From a checkpoint of a small contrastive audio-text model.
Model: 22.1M parameters, log mel input, encoder arch poolformer, encoder moe soft, encoder num experts 16, encoder patch size [4, 4], encoder depths [4, 7, 4], encoder widths [64, 128, 256], text encoder width 384, text encoder layers 10, text encoder norm rmsnorm, text encoder activation swiglu.
Data: 184686 training examples, 1.0 epochs.
Rows from block 11 of the audio encoder of a small contrastive audio-text model, named by matrix and row number. Rows with one number within an expert belong to one neuron, the router's apart. Each number is 500 + 40 x the weight over its row's rms, rounded and kept within 0 to 999. All counts start at 0. Numbers have three digits each. After the name is the row's rms in percent of the matrix's.
Before each expert's rows are labels from the 100 clips, of 14976, where the router gives the expert most weight on average: "responds to" is what is common among them; "band" is the frequency band that holds the peak. Only what is clearly more common there than usual is listed. The data: single notes of musical instruments (NSynth). In brackets: how many of the 100.
# router: slot weights (encoder.blocks.11.mlp.router.weight, 32x256, trained with AdamW), inputs 172-255
# up: expert up (encoder.blocks.11.mlp.up, 16x64x256), inputs 172-255
# down: expert down (encoder.blocks.11.mlp.down, 16x256x64, transposed), outputs 172-255

# expert 4
responds to: octave 5 (62); organ (39); pitch class E (32); note: E5 (25)
band: 1000 to 2000 Hz (53)
router.8 135:468481510543441507482522590524523523461528440486460482503477429536477507550453481489527550504540533502518436559538494496492521522421464504489456531524424467458435546513547500485547458505463540529480556472478554443466439506532517553529475523496456436521
router.9 126:492489483546486482492500553519488510419550480503523456472467408488477543510467482457504528578509578547466438569542488528473488508427464499524507508486445456488442552470558524457483477539479482575466539530426536456459439499528531530531477501476475468521
up.0 095:511480474543503544504556545415442537480549496547513462510493525525482513593549468524443530487500458498484524478521484490511531482431499557440541524527463501511453482513533494446433528526499574510580430388499495535454490491543521521469459361467519563519
down.0 093:426554529505504514534448457565533491499531475461539523552532553468505511430535555503489482469475553520459497524479522578481426528571521493433492455497532486540539505504534549572533490488532456408516596500529461537558450493498517463415492485515516532489
up.1 093:491572456479461457529506423431491482512445541480526537502490554522496470444602572458552473537535493592472437511480514534532510470504540450505508426494437490453520513482527553446463575489489368543561474526468489527493518500593482467466470541570406522492
down.1 099:501493559507528464503517492482538532505436525484460524547535570463527443511476544512496483523519497519475482500537458433496478483511409583462508423494525477439479563521556561519470550487490480438495383529438568549502541448519510491426573490425517482512
up.2 096:511488441487497476514494489564565456534539513508490551536484566532502493437526483495501530493513491431534481474599445596511555404373447492528464513494543524549485480499512500426493535465477536411495484475467520478491467496565519515514494406440539550543
down.2 101:537497482472407583475560471503498487516504491493567467464459457454428536527492486420660426558449486510470512487433549561476438444454529494518567487485528438506517471438541489473470451524415500477514553525529466525582478567529481536480453563524548501515
up.3 090:480458431490490489492450500536492400587475506538521538549494574468469527547444476484463555472489527460499468518524421518537558478514427432513480518466556487503516522472503452544477537499479513474506459535519501489463494513518520514545479502566538460469
down.3 094:554458534451511500526524529516537502538499543432588522505515548461508499430495547478539499513468457535530517528456509495529528449488489504486518537508484527411418454471488524497487528559492470520521541511551537426418497509431466480494524475504509487559
up.4 088:499500479493449460444533511476485471499491457539467498408484463492525489486474573483583525471507551498514521514649486511508483497412440564485491501491489540480544418531417470484502496527556464481359535503503577491509459489510517500525490480519474576543
down.4 100:468506491549424513439529557529499548492486482473514495478523504491506485535494468485517537585517483508501460485479536446512553498506461403515506564490455562541518527477526543534472466513405461441451562466546493520481507514465498541594556473513486482567
up.5 100:540528499560549558473577478529538437526485520497507445497553500476478425561502513596514524490492513431484537489467521485474457387458595549507561481441477616462505483554476477463575535457465440513440560502521487542436502500473566500543497495524451503426
down.5 093:553513476448508437473557497483410470523533515461501524515557464554488473420558555539518558477523517474551504558543473567518504492475503456470564480397504506488502441456501438509491543530488547541479525572504540476539512545528520547495540475520520463473
up.6 092:550529425534519535508443495521490496535494547502551539530535552523478410440476606474526535493491494559459482517527564533477430540518451505482496501527503476488505508544460492539561478469574517537452570578490451543523429524474505448508481456415390455479
down.6 094:538499549515588494555472530470488511486504650436426514517551548455523479512528517490542493469435581491419487505412440531541457445533447538518484487448493504493439492528563532469499486498462500480537484499423585519578534433537570529551545574393518513527
up.7 112:438504431467468530500434422466450519469608508512486455516515561588492519512482458548486467507472453431466598551535498509532547515444533489573510523513498479531424546490452456461484527559555571476517507418515506467521486459494551526499544395465540469470
down.7 115:490583501457535480591471492510452595443539518480486498481503487451459481487471432540560488562436550473472610529544490534511553549494419491466491468455498491496512553450452492507527457527520458498494574488449463533458482532527592496579549486469528457440
up.8 106:493468448461592471467489506522468384504475512564493467539476488502526555486453418512502546458510539524551516526556478503528443442448493507454506531522419580509549506471493488476504525492460471492450528514503431502441466528448487525531489494462488567528
down.8 095:492489452541386542492502561464422562500471596486541521474551551495482480507508537559425499520516516519494481429483515488464538459561528536514559496471572503500449496498500498508527506564487571479482476477569500573524487474559512540550488459565518435505
up.9 091:508506482537486490530413570538528429592534553478518503456505538478507474510434501416550439510500499395558457563510503559452518523553436457477434505486558488537546441486464500529548563461521499501514490478501442554513466510545493494457506405468528518453
down.9 094:467503419441527593508538530477490502489528498487475507506506515546493524496446475517516423484514515552544441485496442476541453548543506533521446499509498528533501567519524405577481455547509571476521514569575563516523512453516408519500436556460551462528
up.10 100:485540489497546513530526509532534475483532465478511495478562611492492466574493580469521474496460448503485571499502522495503503475445582492572514542507610506485528424543479478503538504500567438563472467538566467555436478398500551520432488524446482513446
down.10 105:488524544483518538454567529494565425515538466547579585514479493553502471599518469546569443490515506536577458480514455530530560521480467439482467454492492496455528489543520539536464498502498489487491512597540463569487461501552559501465546480477488631485
up.11 109:518514439600407560452557541531523458514462468547502453442441456480500410509458547463520491537560473539519552551594533464463481467414544428535505540525496454505542499518472456520583448504510482501462494613588498479513522472428492482500425564544507474552
down.11 103:498558503549574501454580529548458532521469453435531529542478452517491481467482475463505505529441538494512515435526508542443538506562501536545521578522521521534544446537473520481521445476487559621466569509500507556529555500443545470495527469481535476504
up.12 099:567486450534510475418442483509510514436498537489538484515492485505499475505424590519575463531512567568496555436576562508470523447440463519577460485526502462497521523442516498490471551512506502500404547512418589549547499526473503475497477460459503479489
down.12 090:462486529477477490554530607533442521499503543456537473463495501498494553479491536437522469534515448513583447569518468516529489536476481464464521477474498515524494436466537464477436541540496461470469552489495588524543449476462513554614447469521437549559
up.13 104:506485530505522567484500507507490506413537443487434448406444512419497481503532488493515512501484428545466521483625493512508420551455496491537482511491480498479482513516503558539465479538547536438509609454462601517512623521434507480570456502440475530529
down.13 108:566506461489504416565395511515411585503495557433467474551500497505525484452442508602528495571501528500485503521532466450539493528505497559562456447502468488536526453486434532547477490469554458459452499547514545532585553534455504519521505444497432515525
up.14 108:566536518488470520434500507558530560539440495398470456435411454497488501527560466489574501448478483503483457468557442541565521461538445509507503475573549518495536446538459545535454488506503554481504538448508523521484546513508484468489537529485504544529
down.14 103:479485451523490535507476500479502456483493509522538513512626541566557473465489494565448514508456549547505533526541502535519496596460524537483459549513549576553516381507483481535482477468468567517601489463514480567516511473575516597534536558532506486484
up.15 101:471403477440489486480403445471479513490467500564538481599458493568471593446485484518482524473460512457541440480457513499551495523561395526580505489603507520535567550440560496552494515493454508448510476504531490549476571536471504537510500433527537544501
down.15 096:399524541423460546498568482517479440516536549494536472486610497529493533516530519482467454537491475504546440458419528468512448477490521496469488517488516545466453549478511427489403526488588453513516484476577522492528487537515463507554447524483516506497
up.16 088:551432505418500530484471448499496458507429478472522534533536528451537480478493468538433500503458509451513558436490474571541493467550459491459460558545574459490487518525469543503450505466465460474458508558455468565533634499468462455555505516529559488486
down.16 099:511542507455514458508384447468459450493425442435427434475594511457421526557540494465478489531499487489495493535507529465500479398590575528526481507449486587514511464492495544436491529530507509519489461473495512502515530505480552451484487487503408513558

# expert 7
responds to: octave 1 (59); keyboard (51)
band: 1000 to 2000 Hz (57)
router.14 083:471561421468506520530450479481521515473493499558447510436444509544512560442573499501494540488562485472530505535588491438497463407498529568526552455536482574464501459544489439490483458489550496533511547475440470408504494455463465540558584398436490546489
router.15 084:545514415511478544538446507511553466478503491574459507461452507470476519480549485523498558474549472476578482544573483474480418470495519569525512448535500560514550432546469462477520481480471507511495490452477471498497570466435505535542575460504533590465
up.0 087:517506480553478486441538473501531519504475531494513507526505613503495431586573488537497454411514568549495521460509551412562493539541513552557547485465462560499510528503474533479533508559451468413489441495489559461502496485547523526487505449526468498480
down.0 091:558451505454534463500446480472454481457478510495530497425567540504442488553508446510556526534487446478472472462478445459540515464488466486484458520478509513476519435501555512513468485487512494467544551475485437509509533504515465518569546418509479433519
up.1 093:532486486414484490439437471544413437470440504412527473536453495542454524453573494450464511490459486513529524476582514508471493578478503456507479572453549554495538559510503518448485479594480617487533482482549518487531443538483472531450528491434539502482
down.1 101:460507492463425463526522428538499444445486503570474515580530436505491456507493517482449513507533520516517446484522491492536439564428443426502503537444457489500484447455461530502440518495462504523602498519489426482526497536434443547526512516510444516463
up.2 102:467423446546464529519538506464471517522552555533528464466552471494549542522497464475449530521494531435496551498487509475527574563490539488531522558529494502507431513441472549425521516487466509541456503531506493504443442454605534496450529467536540505538
down.2 103:474445617491438535487535491519549457540467492479479470491456447508490501432531491573497420483466488562499474418534558547493453477497496404443475498456513453538512601558474494451508470513568412532523446476491485486486469538494529514468481492512568505496
up.3 098:483489426474488481460439482459468484452466504581532501529504516476529530488477507498551568470459499479539529551561515471496477598436547519536535547517460498502438550432470474498545556602558531496470552553532510465561452500524484526565543457542439461329
down.3 096:557475523493519519508477558486489443494484484454477473518549468533533537515466548505502444509509508462498605526464538578511520461519472457459506481490548532518484520476551437573489500518517490495503463535502525522496535513483426511538472428477498522535
up.4 110:461466496527562484494508536520473498529498456525495467393479495490493559447478435525437475498514526495501496441529466477542471542574523425451483497549535486533520474503471484482523497460491470523595495465473483458407505463493492513491590462512551599576
down.4 106:506543468547516472463586512512499511505516548498496469585450431553524520498474521508482516482539471442442399546473486515451481553497492455490468483543513498551449471438447465527503528555514487480527536440567516421560466504531514539388473511569531574523
up.5 085:611545508458549464503449568452503438508504534551517482531541470571540526600547504434452531528470492417423488476549502494528442494471530486539585496491537564471581517457513456492525566544492509451537507530522587540497503542544517496493508496472502519536
down.5 098:551531509492467435434488495448486528457461487518520459475559525486471518497507496509471483492477406582511543483511443472580496488468473481474517487444429464508583508509523473497472496466411552468447524493425495466502520462510566474508479468485458487521
up.6 109:466549521417497456513565515424442488480501491496505535549463457505502504478450354455520483537478522518523517522490507474470432506500506487425535565618512475465507497460519529440554567496574486516538463542540446466437452481511435479496541485520579477507
down.6 101:512502522490527577466500544512478519485497521547468561463540456456472547599513563477473448537578524516601519502510497526449543536492523509535431531485473491501489393528460500520478510504508551553523466501516472484533526455521538542502460447443475423438
up.7 097:555512544493429474516434496520556513512493477469528457430501467447508548508507461421513534537460551509496446517517448536438471494547535447462493440549493495484567449525496512512541452572509513542567620457425574396497492510512472517616501471549496549510
down.7 098:475462515545486499536537520469486526418526496550480502469521469524505479533540545550525434511396512446460507486528540511487480499485514445451526434555458457483489459438462610572472509480578403422476481495532434510481562535486529551438539542474516569480
up.8 111:488472440504461537499465520545482451497513512565551495478493435515479531458565447505409492554507533454477474421501532538506495434476546493443518499532513521493565489523454463489531484517482446529520495537481493429470473459545498508464533526533472545608
down.8 106:482461474561426500550422529545508538564495520541623481528553507525497503485494470500556497464478562498457497447491484527518521482498567493479525525462435521462482463482436517477452478535454518493540519427495458504493491493560508481409477526488488474536
up.9 097:487532513485564484462520500516467540481556472458516471507556550501487558489482450502520476518498495556549554508505497482534477536488607488530538537473511483479526533537515520531501484494511488487531528597556508557493547515519510531528455524524551424557
down.9 102:597502461551526488513431527441503479540451556570565451541558472498472518492481529481435446455511487528523531578506439490548487467443566589499471501560512492420517528505537434427510506434586482578482508526469532501497464470411538483497437494540477541488
up.10 095:532568503566435570479458469550542509474512466496465477522476389474490465460490533494539455461527549534430468505527491474490547539544529507483515491535553512509457453523475493549427409540550500532592513516495509483495494530561561514486531477505448497527
down.10 099:486476466477523529489462502542492482434533470529506469524447501472500539525534520568553514597506498494438540538489575548506451498473501522456495527498452516583468518487594510550484504501438467495474506426416448493458506519444484485501503499521508467530
up.11 106:497503541543490518503524520542495571536469507508461475434508499467537441509591566512476530415523628449470474495472542445385538496541513496468520442483491486501487498500497503489526515526526423463423503524484526475484448453489513478454540497482541410486
down.11 105:545513491493514463558509512520491438560471523569492514557431475506504481546441470587511523503454483482449548544442446488492388522558575481508462585464494541496518497511518555476547479478501561546441489462514514525516591555570478489431463425488476445469
up.12 107:447408445491520518500560461506502559540419493526518458553540465561462534536578483533454522487520559591458555450520423491530470517539526557532579498538485530466507475493443474476511500464493542527591501478506514526501499489446506480553499523516502554562
down.12 106:416471500492458561538484486505524475515469508490494507541582454533563582562506496487447505509479560467506539437505522505456572470487501401507515522539507506483495430469493537452529503541505548574476565476460501508475522489444385512485547464574547500473
up.13 115:471504510524506509472536509480407494579458513482471424482526557500532574493518457512475524476466449537499471503414510528496465487462545521541543539478470509463582454494489550446493544572520496391559483485534527499474517485605509477425492496463453409546
down.13 099:451561502498489503458536534461484483457549472498531450482546440519565493480549514558458474524519524481558457514459440457482475506482532496491479533494500489495537503488523430483483531528427650469513507487534595440531555467519527496484456542494486544507
up.14 091:493495461500507498493482510516545529462490478498477534502510485513517540491517555482514448516469505536555542485448481509517623507463539488419515487514481431451465544458533521488524515491547523469502519520517468509464446508518418470446527476490507454469
down.14 097:472558503518503479504494414530446486460523485531502456472503475497439511473433519498524456430479460544433495455545433486498464538539508513476473564435507465556535535519464424460544453499492470524607476456503444542503428523527458493491487505539419426489
up.15 095:503495498502549521494550492563528581539482557477426509550462447504506482517488555498501522558548526552455469490482545557498549511558478484559495433505452491510540516501564529474486529485553443562475507540535482508464456495511419487522518493475474432447
down.15 097:538455513520515491563523563507523432531486450450434449506504446438520529528461502484494470485540520486471506553495463494488448542608543571473489506454535508514473524546478470540565481428443559502504527522412547496402526470445486429471568431539405505470
up.16 092:532522515484491542468488482500540511460475542469439467544497487496498510499554528518556486461480514510566492515524495550538528524427497565481525503551463562437537477470517545546504478530443607476493484393617487521533515567516423495490514480578452586550
down.16 098:476474474469464489571576543481549506582440452499501495486559487474541543431512497427472515574492488468447542500458358513496535472507537505460490540504542542471542485506457527509479497483522464443622488526449490490469562501488467492521494533512496534497

# expert 12
responds to: octave 1 (90); guitar (39); pitch class D# (30); note: D#1 (26)
band: 1000 to 2000 Hz (63)
router.24 086:530501466512497543541525536507531501485555473510453466542521507469456496513544545523479476582537485444536535494548461496471481454521489543443460443451470521499510458501534415575420431487451501466551467481420462584514504437447603512491497468476494550530
router.25 094:544495501525460571578505518499545514476478462534515499551483534462494502436511573479467521574501485468512491558504532454451506553558503534532493481483455566567470497497601488548487437527444574482525499422529520482546496534452518513554465438514456469531
up.0 092:593553484465509493509495446531573492499498509564572438520530492508519443559542462497504473474551580505530519480501417549490528453586486494415563490552498623503519503482513497546532525550471523485527524507467481479448454568535529474507522512543497563496
down.0 093:449452513568487498509542558516521455495543514502515481569582527488413573451498578522505530546505432443481522469549440471489496480510463525484553489441524547568498550456429541502479531485481464523449546455452431515493484490481584520512448516544479484524
up.1 084:516465519517490480541497532501536485554490520468511541513475579531499443471485542549535489452520507473517501480548546559440471510512541540516438464529521415452540463499473559489481547479544486471530516508451485542509546539496487515522448589609485457423
down.1 107:482506523529527481564401524487485496408543530472581451461484472481504502484440510483532517418493495445525589453551507470544550465488591570557503506518510502545490539488496531579521456508545472515486470521447515516527506510475447502487479507440461509468
up.2 089:512507565519514465451521459531479536476412486435448545505442444533527530529570486527533483481519488517467478484519492457548561524388465481501488458553511548513477443510491520430466462490426521510503448498508536447567477495529441545492501524484522542509
down.2 096:486475421503522543543476517488589469452497499509523532568469477540539558416509545513478505508496520490503492496560488493442446537501570525522487532477514581522561468560536426468541436527478583552558483434487550461460508491462465460537561494523500473474
up.3 100:541439505605559500537629557558420512502484484511481489527482625482530467515502466559535513459566495498484401534452591518478522469504482579486517499476500535551472491491560485517526527536543463500510457504477461475494442454535516487461462564487485366442
down.3 095:502551494520476463556498539510499561498528524521519538506556553577491464472423509542513490517459497496479454536512524488432539488469491446553505455492508417514507530566434461490483502535464500506517485629518505474496486560510543474512451528524500515506
up.4 106:447488466556444513555550463490501494539532437444526484509521492552535474521454480539474569508471525502497459532446495452505523441401487503555494491521500451532433481542534504483558529534517480578434478567555468468529470486551539526469501529558529489532
down.4 104:627473481504505484444515464473521517509518515484554540571410469479456465468554499498562507458554470501463447515457515487535572495464495466458516469462472517515435525434529470469522491488551425520420513443508431509507390491364592508483512471530529558489
up.5 092:491487490555506570476531473516546460516548508515530503494504472478456480484566567536499524490496550518503506482540480541473520520512592466501566508441455481480475518455493507486557493518494496576576515535473444456419507551500544512514502483534542438483
down.5 093:469490452575477506458489541453503542522549479533466402500488467465569492568430499534485515529486487467485537483518555490502498535541555513559510471588487480534479504505458554495532462501549496524497553513449455625479505483516530464477446494530499512488
up.6 094:482471423569498478439601494435528448480538564540557545468556469512536514447474544517592511512511477522517474466518515517493494508499473485513446459519525475515478524475455407481489574532542526460550450513475562497518494559536547510480526472401461514482
down.6 100:448499473477492523528417491408491468478486444477531504428434449527468459528496452495509575526576652488447448520492519489545499509460454511458474563450488543542567461518510572474541495472511539557502524493511434505525491447479502460483470463503550521469
up.7 096:497508471546472533459431479547587488468532517488401561516448502440539490486471478526529406540515505501493502471540540525471490580535565473485543501492548475439588473550485488556597487468529390493444622484521524504461495548497454472478480483481469506472
down.7 099:536514462528529496483468546507544595480489584449495433517479416524481529527470528489556495543446529499492542488458497461513495520395480563493564528535421494445546467493494473451475480516458501484486483458512456475513519499475536544515566490509536474458
up.8 104:464467466553496500467490520487454480477506491547449492525429420517547445511483456543463550525550518627442468497479529502490494455493523529492551550526505506480542517500490496503490483469457479589474486486529469547482508496477463442455483471491490467544
down.8 096:482489476535410468561496552531483526570504487477456486538479499483506504613488516460594452571486581474468512461497521498525491511521467495468528497478562465580428544462492517523420494565451501419514535479487471466401490549518529594419549532547516463538
up.9 105:477484486548588480535498484464509447453448478469459506427543550485433502449540551479500580502440430586430540494545506464543502483493634446502535489488486485479528495552521500477557482507489443457509501473464567501453569465470545544454541515472495441519
down.9 091:519462494513503505530563585492442593488531512484517482525510577492572519571474525426504504518464473527549444496557420535523475454458482601494613421477477506542483550497490430524519500476504567507567545510545496447493511480475471515550515398435485430519
up.10 093:512511455587565527559509505503523496451482479541413528486519459504456487551420557555486458507517492601525526461556505494601540483449550493503479458454464500574483468474492443494420521457558490539564426521499502508556535484476505501508486434447471545468
down.10 092:476440475399460520568601551482509462488482541596458492485430495522545538458545522518444490482460487532534491512495510492518531462521527488488506481452477459513496492517497444458537478516543504526551474469492497541413428526469523539464504580442549482477
up.11 109:566464450456442501533453516463473530504506515511530551502574521496505566467512461478509512534507556539544541523444478461497572510436516529416527546570552466490493558418480532439469533458506473519541471603489471483431412498599471543450611514538508468454
down.11 105:448518518489487502519408554503560505416515453463506478511581521556532569466493495499444539488444439487499464440498481539533466533474542402493441522504557546434402589532541489480556502512486548512506503476504509434447451497526493463536444515497519519458
up.12 085:521525517485403497504508468489490469485539484542522516550446545471546449507495564423464517489558463503474512475523489534429517492458521522502531443515532508515484496492490548522506492482489415478492481505457481491536565516529544538525473511390416513521
down.12 099:462479586498492463575488591503473489532462529451532564442482548511543474516451480429552493616449544476502498509479557514543462468528469491528481543527444402537505486579501464516546473513482494495492556512457523490514506473509488490524496497535467464501
up.13 108:518507585404489448456458472494447472509461514462557533564545552461501508503569517454523506491481534535466478538470536474486464522535531495471557564472447500436488490465561510512477587501557488478453420534511502411518548537484404496582464500503488493410
down.13 106:586485512475520501452447487452427557520496503473486491502515467546510442547526491476481526512468505606470474490468484493491542541461493491567464503491484506381475460512583532471449479513501650509443489475463532495533578556563425565531544474475551569461
up.14 105:511476449455473466490474507576560498476484540546560527494468509506539483501511473522467516545487558470454457368505521507419485484509479584469440482553488572488505491513512446537486497509491502504473531551493474569476407460455510403488516500475480428585
down.14 104:533486501542523507529508557510499437533604511472581459484473476502532492494574504419508514449524529498457465547450477556515498414484475490514524489509486536497359495457509465524461527517528464506457441531495480445396461475573577463448462482519483478520
up.15 115:556563505526528521470517489576503520486472503506458451431471466517574478576444555462553505487472537505536464468455558507537515510551502490593507496460479556500594533515484565542495474494482505621482578525521454621547462526476490504501454510429478460384
down.15 102:588509522524530427557468480541550534498466514455440473529525535513497501475578528488606467431513506439459470526528428481476515429511474480440497487520475509503485520523482530481422448537451518460495493463444530486479487540501521454510546463531506512498
up.16 091:483524509482619490488562531462556479474446509476476533535438515453521503511463552401527525510510478550541548485552487505553421514440479522386431505487550515415509528496538468502561483500504497479477504496493529453548483500549524500504470500501473488563
down.16 097:508489528451546543499486509555486442532511469378527537493530457471441501524584535488504414517459512554527520445492491444476600501469514537539585567464458509585505436453504553584434464523473468543531463457426512482487579452478525507474534485509523512518

# expert 1
responds to: octave 4 (84); pitch class D (66); note: D4 (58); pitch class: D# (27)
band: 1000 to 2000 Hz (74)
router.2 104:472486423483411525556431429519508566436545463503506489493492432541475553475497440559509464479540562455494466570587488495446478523463447470551531479571477462516425514486491508479499508526522573585501571424483478453454522517533429545605550452491504522483
router.3 103:512472419512439490495465472481468478454474486536576494484495455601424619457543454489563594483522587444526474562586458487428502480479497521560549530538438538541467523500482505468522527566514551600475497430472498413470483494536443551485566448505500525513
up.4 094:567514482489534497489422496524537493483481501452507470506484446481526468500456551439540439525517539471473475423482490518524475496462521554476484516461491527545536463492488538543523503521473515547460519555454494449605612504436508461489500501449466485438
down.4 100:512499473441584464457530504474466516525441485529485523494583528468474497477468486462544574568417555540477551547529453469477473469511478602502477536558481525489551527528485451491480420479559505442556519527447557610439530455481547490459514515487473451511
up.5 099:498478492466524509531511452527496465544501525453480573464478544474464535498583439476425490526489438653488544410535476465597488548454573457423575549490554524485543456445516530497498549523512471536475480488506443461503489507506463496461490508465489513503
down.5 103:466454468468410470537470498461493460476530491534521444539557586512516554514463470416558551479504485432556445538429458432542488475500505513482504473474504459475535501463517490531549479494459439540578469538498451475450492547531506510518558501500490546493
up.6 104:519491507533489480472525494510548461542554458450468512370456457491487512545497491420572557504493465527483528527548464517526494555481484457554437455429499517497479519484520516440462455528516480539502569467466541483520533484551581561513487484443437577499
down.6 103:471449449510461457432398457453519395531477512454471577433494494498478503507495447449580414522586533506466493452508469483413496531448531474537427486498498457509482505464489445593479522563556447450519457457559486475507519475459480587514543488506452491472
up.7 101:480446585525430510497498524431462572530487522444432499467431499512561480496444442446506476508473533599471521411436458584534479484469546486474514519601466459466556489449464500484545499528564535567562479510467504520482486457531508504428434552502524459518
down.7 101:528579428469550484467525557527505485523503495506492509444528490530471536496528527454533495538514511570574474445425515381514556504468472536488515595460461479509475548440460499502531565439457483508538413491525446484498476482487487540453536429530459509507
up.8 092:465499525574548539513530512518480522590475508504441534501463513513529450510413542463463566467506495594456400484530591534428508533529519549481490494481534489493436529501519539505478499510450484531556517522510491487516500505559538431436452564527506455493
down.8 091:596509462535500547534503499518588494505552517444478534527477519468525556503492512564523438561466571450499467486486505560465453495458473516455535469453407566580563429539511519520495507487471542519455590560478528509502531545539449401585601533466470441518
up.9 098:471477526450499484516555482496495486494493478493528493532474533469565498464472515514547468528529511553493561471444500526520504480459506572595501512466508545471390547461512512535456486529506541488474569508406534590563444545553496515523450441429489472563
down.9 092:576492482456484465465519469461530525576530506454486422473609497483453482498543545503506515545574503568521519589554462470528617498516424526480502447443487494461487465488545489515485493487475493536499508537522554498517516486537548510515545459596451513457
up.10 114:528524492522506474554526470499476497512467532499540592447472526425506495548519440498465488489498472427584517542525519434494484533418472465486466476512539536553558459484483571485471528470473487434473375568584422488507609451445577479486572450464492433499
down.10 112:572544534531534536538485444486499469535471487491511509524536474536519463567483510503437473468491485453527470514506501491449478520526452558487487489438496535482484525507516529490558511578480546511494470476575487442536532521427510486514498535545482580488
up.11 112:465455444497517444421521563473494469496454521527455492507563486569508489531458532524499488568532532583468505519523480434531546475452526520524459501440459539493474433499545490512527536429500413517464516637559536547529468535474514456521513515515469410558
down.11 103:510535490545460496500443564478451459502509510556549536513487466408537494486514474431571573547506517551519483521548573472475452493485485511479479553518464482514476570547534475488510426532387495474521494467494576496475438471491473602550430494573490525504
up.12 089:451544575503507488493545416457490472596478467526520478534515517522497434468489473571439538577574517504549499457442467475503422450492532500513479467564514510424547431502517485567529450525577469555584486535501441495535541521397479447535436543581489502497
down.12 088:529495459455514498481502578522505498485480474554470529515508499497495430613508527480463478463520507431465482455489511507424569509435483544450492534524574454462485510500459602554540547468509500512484533450483546452493574458552523539537533564521536512442
up.13 105:477533540460497495532477512499516495519450509442548541480465440513478489497552488459578489472478475571506496461480494548451540504450526515495510490436533513457565443493549554405433483532447506462549501493453555516531560479572563534490510509522443507496
down.13 111:524484527535486426533523471482520420506471440568447587555503537473517521508504566507473603520488499489559490564493496503499467420483502558569496562458496490430555517497560501539501554528493541439513502527544459516514511483506534510515527513452494557438
up.14 097:463481440537445517438508512495500543492482557515475518522523518520474509495543626513547448541511444515526528542505473535477428557491563478513535507567516478453527478506457483493485479557492437502507551453544563479514511476546519511458511506510513483496
down.14 102:463515491520483533532511609495488508485453426591442481495533431490492524538517436489540504498556528550441500453486495485521534476467488517491512549492518592521501473489505528500492549470509540470574532470475452480500485535414520495493462450533508496549
up.15 098:423512549515532478477514517508542454503503481474541539418459475494539433484460486497532500488567528522575494572502485484462527509491517466486550514488522468491451487442438508510563515475495457626519484510514485487531560501492504557439435584525513477451
down.15 097:504504534499555523438415550435438539528513504477491489497460536446469442536501428461508441516507466587524570524524507510470567547447477509494463547478489473504530462551503466511460488475418444488467536494514484503540475477443532472501502512465491535530
up.16 092:494542469467571495502486459520524464486544498527488491419491464465566498487370468488589516599486491515537530467466474509533404410509488538527426530490497521501490555559492440508538539543533500559506542535516491464525617465529486493577467449513500521468
down.16 094:532432455490411591446541484488551544455475568473517536473485478489510443490573484507472530522515534572523455506479565525443523426437459491503524430481515554482511557524495569565467432508551534489385512538442486487489476473510553505472499464492525457512
up.17 094:469514512468525470528504540518468487495498464540558505419580492506514466602456495477505554491505472547478488517497516528514461460501595517475507482514450568495491516535530538438514570516505470526381507493510495518563490527627468486498486520543502496488
down.17 099:495474525500531564492518522496483552520476633473474470483571526478502479497506483504525539559509437521515460525456521527563529461517564372439509511485489474511499552435512444468448473529490432415535482512464536463450520486516579489482431569517577567470
up.18 091:456508469475498572509479464485467516561510521528485491511408501504467548452523434523538487521538519444563488512509446535520529515479509444550586614563513482496478554418520541558551477526519469479489506494546491484497519528489509467578485573478527458431
down.18 093:485518431506486509459449508445509459563518484494465458554482462539493477534526546461394483471434510523465573465452551461512545532525488563479480492530484477595480506585454432408544566553497510575455511525494449552541497512499522543490502522548452448475
up.19 095:473449528458495473541455511527514468482547510517492490489463466397539519483553450451517487560545558461518457476508504499481497543553581497542493550522469490430515548463473521529519496507494451481618570506506563445515468474542496453560528583501452529529
down.19 102:503560460468523445484467448549515455470506545535456567511531471492557441514461560504592581461471507475495437457538485432494483532455447499511483521448533530488498436458496498584489472560486497506535472495463558469531597497497543520472485487561533480503
up.20 103:505462483491496540590463534520564530505534570509485460506488528515530527506483442496496515538478505483516507533444515528506477470527531469505480461558609473486492485562486455450512539520530451522538447564525487470416465489565448495394508500533515494397
down.20 093:556519516520504511454601537526547507499533472530499503476475541434548449525600500486481427471502485492470483523437509465530534535483453466471539493458421533524419570414516530429517508522524507536461469473501487456432496514529530442495465543550536470453